From a checkpoint of a small image autoencoder.
Data: trained on retinal OCT scans (Kermany 2017), 98430 training examples.
Rows from block 5 of the encoder of a small image autoencoder, named by matrix and row number. Rows with one number belong to one neuron. Each number is 500 + 40 x the weight over its row's rms, rounded and kept within 0 to 999. All counts start at 0. Numbers have three digits each.
After each neuron's rows are labels from the 100 images, of 14976, where the neuron reaches its highest value: "colour at peak" is the nearest of a few named colours to the mean colour under the peak; "place" is the part of the image that holds the peak. Only what is clearly more common there than usual is listed. The data: retinal OCT scans (Kermany 2017).
# fc1: MLP up (encoder.blocks.5.mlp.fc1.weight, 1280x320), inputs 107-213
# fc2: MLP down (encoder.blocks.5.mlp.fc2.weight, 320x1280, transposed), outputs 107-213

fc1.153:459492549558484484491501539516458535501442536561519559531463494537586547527564468514500480505531439542480478501574531556477597457474529463514514476514541507479412522477501441476576511516606530452542554498442487529551450508464485541456447530424571463458543548477492475431566489487510536472449419534531512473516556522501522
fc2.153:463475493515474518509521510499508485497481504544493530491472432482550499508539472562487489524493475520505514498536490505528652497450486502475494485469529506453414533485417516518504516498493495500644518413504495508393482531474482526523496478389518493492510642487485493489531447488508521369487472460522571491499558499496509
colour at peak: grey
place: middle left

fc1.203:490517456490501467535553474502471448505526549515489567522476518443463502458508508449477491486460506507564512563455557483500540497488468427463444544431551476558461516430569547429560536562486483528429564483458469538491459546432595475455539474507504425519501531429432548517528496512521510461434487439541476495521426479562508
fc2.203:534507483454504368448505483518493500517561481461520506493528376489522476490459457564517480520510482552485496496588508508603530515520563524576489508550444514499520475523370421506496497508516491502517496543530566508601515481503506514509480490534483570502516409476503495518503420500510520402532502489519466491391486478487507
colour at peak: grey
place: bottom left

fc1.113:508480528535518497502518467529475589536483530465519570440433532558458548468537555448498540481488530487496519505511558545449520541526555476382429531487518494550534478546478509519470490527518426515490528535502509467516471553553524548575483557528453466460391432515497458483519529513527448553463529475481540494478552470475525
fc2.113:496509521396471469528494502518511464520524488485494466501502492493472480475540531456484479522492523566523504502416506496387386489528619513378507480502503495546535519505466473496476512487471481468439486530512510474534495542478472555522505518539474476482523539478516512494520457474460476598555506518512511498521534465491517
colour at peak: grey
place: centre; middle right

fc1.580:514471519488530542565496481483525576521435504604452494466525516531489509501602480472449471489513527482502536533503493521416506487468427516403509480471470508517483531496547512526477461499432493516496517586528485489414476472541518491516520458408477453515499593445511502539546535490510497500465486478544498474597478515490567
fc2.580:453484485477515377469505514484470499504579496430515490495516439494506500491459593551510505543511512486501524501536480497587503489515529509606486489531514496482517473519371459496494506495517506382532504358398588524597489496509493471515498510503510575500514423485495517502495403503487495547463492520518520501375486493520491
colour at peak: grey
place: top left; top right

fc1.102:475504537518475520468479493461495524498457530494485502494495483496451490544527512581525492487528434493480495473492461490431547529455482505550497471514527500478467498479329456510504505512481483491525507469435527486556528508422468503525522504553555580474475564495500505478552464489471527450503561460514552506417506520531473
fc2.102:501503492534504577509494496497456502495538494459514490505499517499450477516490477532497501486493501465497508495604511506483593503484390522482509491504542499474481484503487537498488483494499498534514489579375543498560516486502501506503497495418489491491476586514493492500538618492507494391454496499496653524486546525506492
colour at peak: grey
place: middle left

fc1.289:459560460552541445473472544499495500490561506502477529437455464525438511507460474569498537515568524533509512560548452443408495522540432479393451543482443473559419477542499565500476524522426521462537458486498477517565442536563524445583555503471562516517474483509454519488523552512518488513535565478519510516531531514541512
fc2.289:422514518459530440521475491519515518492575501446517512518518519472360484524469428599505517504475500525486506518615482531357501483498417515392490505527533497488498510534503628493473468487502520470451469655479572487611494500501518556486492516517495547529502478517467512490505516494522501460509500502472555520483524549522465
colour at peak: grey
place: middle left

fc1.67:463550501487495561535538481553487449577519527530511474483527543507422468504503500427514464506553502495496523499485481474506563444542465462477506544501438473459548512470508562498430516564522450494464567468505470543437476558512485534475438428504502436478531545523463551505471485525511540440483524416502508457556486481547522
fc2.67:524480481452503358489506515510534505501608469361495492503491418503519482497514554599482511536494505515481528491475510493523586461520544508622485477436508481539510458485395475497486492484478518502468472623512629503625502542497469450491478480503521517521488495480490483496507501507513520464467478500479551511406542529499472
colour at peak: grey
place: bottom right; bottom left

fc1.670:529476529496533531572518489483475503532472510553533512484545476478472457506487461477481458498470525522514549525507511546471443500542456513387484447487526466456566531489608549516522506522463511491493521536520523502407501470529461482441459449413522415500572540483468550483491511543506535477510523488514502456630434464498536
fc2.670:444500485433474366543485521515471455497526471405480482495513494503511537528571625484530511537492513474495467520564475470421474497514488480559488493495483497516520543493410473480473526496464512424522496475507604556570498513507478516524488516440517586526494477478522467479510474499519489624441487495512563481402456540520468
colour at peak: white
place: top right; top centre

fc1.50:480514506531521561556503510480495523508458480533507501500488496497487475530492436417460480529478515533500522501488540483471512489514434483385490515493543502483538534497610575484468498535485488488460504488528484532414502483479534503482465485435490433519532523495498549496483541484515515498481493505545465505632489466472553
fc2.50:427500500454470386495493498506506465493520508427512526466489488507524531509508559536504494522509515497521517517638491502512439528507591474631495498480507483508474464509397443497499514507518494396477504365435596500592482518503497514496496485515503611496490433483472494507513415496491488578539502499508506514378509499501495
colour at peak: white
place: bottom left

fc1.575:528551515537580513494479544513466518547522471438506449453492524511493464518464471538506475482487546518479500460456504479510496498551450555596524518516475476547532509527521518500473474501555508515491444544415474487523539530601476458466547538485449476519527471520561490481535514465505503432432527466555519466402455525539449
fc2.575:441525511419516491534487480492507499506544509402516515517516472504458470498423569614512492460511509460517474506377478524492468487503433515632522496506468502492524457514607552506494509485481501436505481577502545478533532511523497505484496519430484385484493551482497506499508470490486499641506519497482413490530483505509480
colour at peak: grey
place: middle right; middle left

fc1.78:529525468546559467486536458550445501548546457456438484490478560507418489524497497576527444453577501500499450500525450446448467440509501434574497534534480561545533517500410530583467450488461498504490453531486444514628473525561485485501571552601525526459549432496512530516453466523531516498508516468534513543405513583493464
fc2.78:416474498426488462517509523514505482517525499450521480530537507500480520512524542594494528468510501498500527492430498485499534491546422484473502478505508511518561451503505531501474512519507487410477495696618531499542539491517474530473476517548510481508468476486510483493540465507507484702526532498501414498519433532533510
colour at peak: grey
place: middle left

fc1.422:494465529471523524501520478520517469519450524577516456437517492487447515517548454469495466526509536481491533504479514540422499495522471495438472504526485478512519555471565547483522479486481506498488517540567472543405493524492488508504441492458518432506563519493490517530485554482495477514508535445510467443600444449439550
fc2.422:517492489463479356487526516503469506498538517397492485512490459497517525494496621503497506522487500489516508475516504502547549493489513496580477515505516513510487519515362451503488498508517515410564476471494601533579487540475484502503485521605521590508525428508518516512496431483470513574459529489494551490363462469501497
colour at peak: white
place: top left; top right

fc1.328:563529461522488451530511541475455517556533436398430475532478542487490513461468574554479482438453490487471497472502479493616553508483512489601495468486477504484450430516479505513531453449497477489489509514474445479566442522502528434492526516540496529467461535524473472504477562503512541503389522549541582452416496518498457
fc2.328:517511497531504409487491492491512488506508496505483484469518470501405493518445441523513485369499508609506498497557496512621454509512435502541493509574425495486542495509496532503497500485517493565494493451614489520469470533493496491505488492498503456508514432492502513509489407506501516540513507512514412490497475507509503
colour at peak: grey
place: middle left

fc1.175:548471499597495535476437515473518552530490542558460467490498489553508452490542417435482480461485511532463524546472521517466472493456462504430491497487489499549438532513499521527485458507513515528426519575483486461476457461489516524454510444508484424462566536475527561561522549534542530483471430480493443449541446470475516
fc2.175:338503511426524428523506509501529512505500508438491493492487410507461497489487560515480483565477513466510511489577494506523470502476593497619486508538510511489510471480468432502494499483503485405589509384414563480534508460506518500512499512512517554488536504493499485499485386487496515536506516523520442490429502512480505
colour at peak: white
place: bottom left

fc1.88:457475509493482549534495529486406489555474549547550490484483504466503532498535514433444468519485505478493495476469485534546536473493454477434502487472545539513490522452555537483458488539547535507479549515538502548405461472521542545532476446458480475528522568500512538529455540502489543480465465469494495456577406435508517
fc2.88:476488495418490315489508498491542514522466487422485488489492435504546522481508542518522487521489484541515480485644509519453509504500590499688502520531510493512507499508440414479507486483528500466600498440524568529589477487492482522488501499570496547495530491504519482478491451484498487485528522496505475467352516517499512
colour at peak: white
place: top left

fc1.112:518524457479460453519480563430435530482446448514522521531482435548497524463514509495514498525500541475458509483571517480509435576529522447592518499446448542511558437476551459533543471448535472520468489461528510535517458532506470537501502493575451494480456479439434544440525518471476505530540422504502499508499472482532545
fc2.112:492501488549516572497490500503512514505473468468495481512470519530539533523554658492486469462512514424471523497478493511590326513473505457598474506522464480494573434518484454521513502469519519459497487506434559482492468501535491534482485496503527488527489491486476525483545432469488524735505489510499516467468450482490507
colour at peak: grey
place: middle right