config.yaml
dataset: "retinal OCT scans (Kermany 2017)"
horizontal_flip: true
bottleneck: "plain"
encoder_arch: "vit"
encoder_norm: "layernorm"
encoder_head_dim: 64
encoder_dropout: 0.1
encoder_register_tokens: 2
latent_channels: 32
epochs: 17.4
Rows from block 4 of the encoder of a small image autoencoder, named by matrix and row number. Rows with one number belong to one neuron. Each number is 500 + 40 x the weight over its row's rms, rounded and kept within 0 to 999. All counts start at 0. Numbers have three digits each.
After each neuron's rows are labels from the 100 images, of 14976, where the neuron reaches its highest value: "patch colour" is the nearest of a few named colours to the mean colour under the peak; "top examples" is what is common among them. Only what is clearly more common there than usual is listed. The data: retinal OCT scans (Kermany 2017).
# fc1: MLP up (encoder.blocks.4.mlp.fc1.weight, 1280x320), inputs 80-159
# fc2: MLP down (encoder.blocks.4.mlp.fc2.weight, 320x1280, transposed), outputs 80-159

fc1.386:539521456465563542459542524492491466525503489550542502537483400532544489481551496555511495497526465432534524508441456474491486531473512498488474549479522519471510462511454453500477500501480431509510470450592450436534531394520497540564521451
fc2.386:506503488519549569527485502505486483482472532486531433446509535517558515554531515507498496461488497522493505517521502494518508474504495514516523498525489504508654488495522189511507497491502480522496513488496505507460490473496527515511503496
patch colour: grey
top examples: finding: diabetic macular edema

fc1.368:499546468509454522553450528513562473483529494501529493489461496533496531567460510557528459554546442437515495524481494535498461509424496453513489517477491501519505436542497301545446499479436532492447474558572537456505485506544506494520489527
fc2.368:500521501510368423482455490476471483510499473353510444534486593470464506515446495464483491489475490473484492525492481497503503462509494477478501498532513471521546446484465492493476508533481511488496498509533524501449489505496496560485519499
patch colour: white
top examples: finding: diabetic macular edema

fc1.424:549594487453431504533467544478567513468479473549509518469497567519541496477475515582501463564506514387447541536484402501566454475464514484451497542560480548437471480539469358483500505490511559555500480525556524483466467459466550505469493534
fc2.424:494501501495370440491515490499494501506499449448484479494502558486462496481438503543511508466506492431486507496476499511504504484493495510510503506516508493499499446499482471496516512505501494509503507512515518527524492464497499583492499513
patch colour: grey; white
top examples: finding: diabetic macular edema

fc1.507:487509568548478458520480518494539499470552540510556568551487503522455531501482477525498522569520457572501482503402454488554457492508447489539503530547506503570510545522476536487431499490484518493464517514457491500465393568466561453458534490
fc2.507:497506519483494547453509481499509494495497534421496671546488578515452487498448501424487508460486512621509502490519535510522482440495522487499481526552536504490666597499502483510486510484513499510508501497543481521448528542495481556514485491
patch colour: grey
top examples: finding: diabetic macular edema

fc1.381:549548459448522462500522502516561502477486492510506432510489499502553545501544525591494526567496475496503505460498547516453432527441450463505537522488464544534477443525491324462541500458457539542450537528534513524505545490488487513489524566
fc2.381:540498492488536503491502531512513491486502550488499388484502523497465503339491507593498495517481527427501495510483515476445492453480471525481530515513476501513461368515515422496507505502504492493490501492527554526433490480506495647546522460
patch colour: white
top examples: finding: diabetic macular edema

fc1.298:468469562464448460540472539463486521464512523397534497528519489555484466487549559460537477498477515510511537427450557451511540428507493484501522508449460513465513579542495546564471457482476498526481458469527550575441509538428458528483492502
fc2.298:499491508495519467443513525511499477492525598303521567513498566475359525438512502402483488536503501575485491521490500510483493506499505518499472502448522507532523656489482482494516455512503494519505491512495519482456516464522510549476486504
patch colour: grey
top examples: finding: diabetic macular edema

fc1.312:433454487485424488545523533500443504509536518509496451467477465500494533501461502488523522512530480527506463495508618512526463478487435520523516491504498486521531456523524486478545480492477485490519503561467537514455621476518453516370473541
fc2.312:504501512502444497586479525516481481507513452505510422469487451492559496528483493554517500462515512547514511488516531494507507435517487528497496492444485490501518445514507452516504462508494490488508489483486509498512537436510492623470489510
patch colour: grey
top examples: finding: diabetic macular edema

fc1.296:516481508463392528442495511480500554512517449401534499488457569477505514458482532523495515539533458537505532522470411517540496499474475492438558511449477519582527474546505524598429520523491511516500475508533510505503436459457591534402531489
fc2.296:485495489498434492442518513504507501512500419454495574481496560492463491435454505386509507462515492513504490508564491502544506475509499484504483502464498504494551511510505489485504534505498513479491507508478536522631507412507501520512493514
patch colour: grey
top examples: finding: diabetic macular edema

fc1.607:486546560510503422511464492566556460481529403466493473445446520481437418460506474528530467578486546521545498475495475514509558500484435507528570530547475478535439439532450451470488521453469522427474434468538538549481442476425530509518577506
fc2.607:515496506518404459551539539487506527511495555482521628573527564477461475539437507308524485355539478619501467510506535519470533554483464508489505521436516494486584476496468533478496521486496478493498498476498474512507484455510474557489478512
patch colour: grey
top examples: finding: diabetic macular edema

fc1.269:513558531520550457537503496483585463487527451496489502543479403494465475524515516550507507477478500474532582498412530483524530480467520485473472486490523551487478485494522461558451489500463430481496468450589547419535588506459507488525535467
fc2.269:487522471490594505417569473530521494495487556488508567552514524468459505551496520425488499408504470543499501478472532473541531514494486522525488497541506472497620568516507394488473443521526497472521465467510462486511491518527468494529491503
patch colour: grey
top examples: finding: diabetic macular edema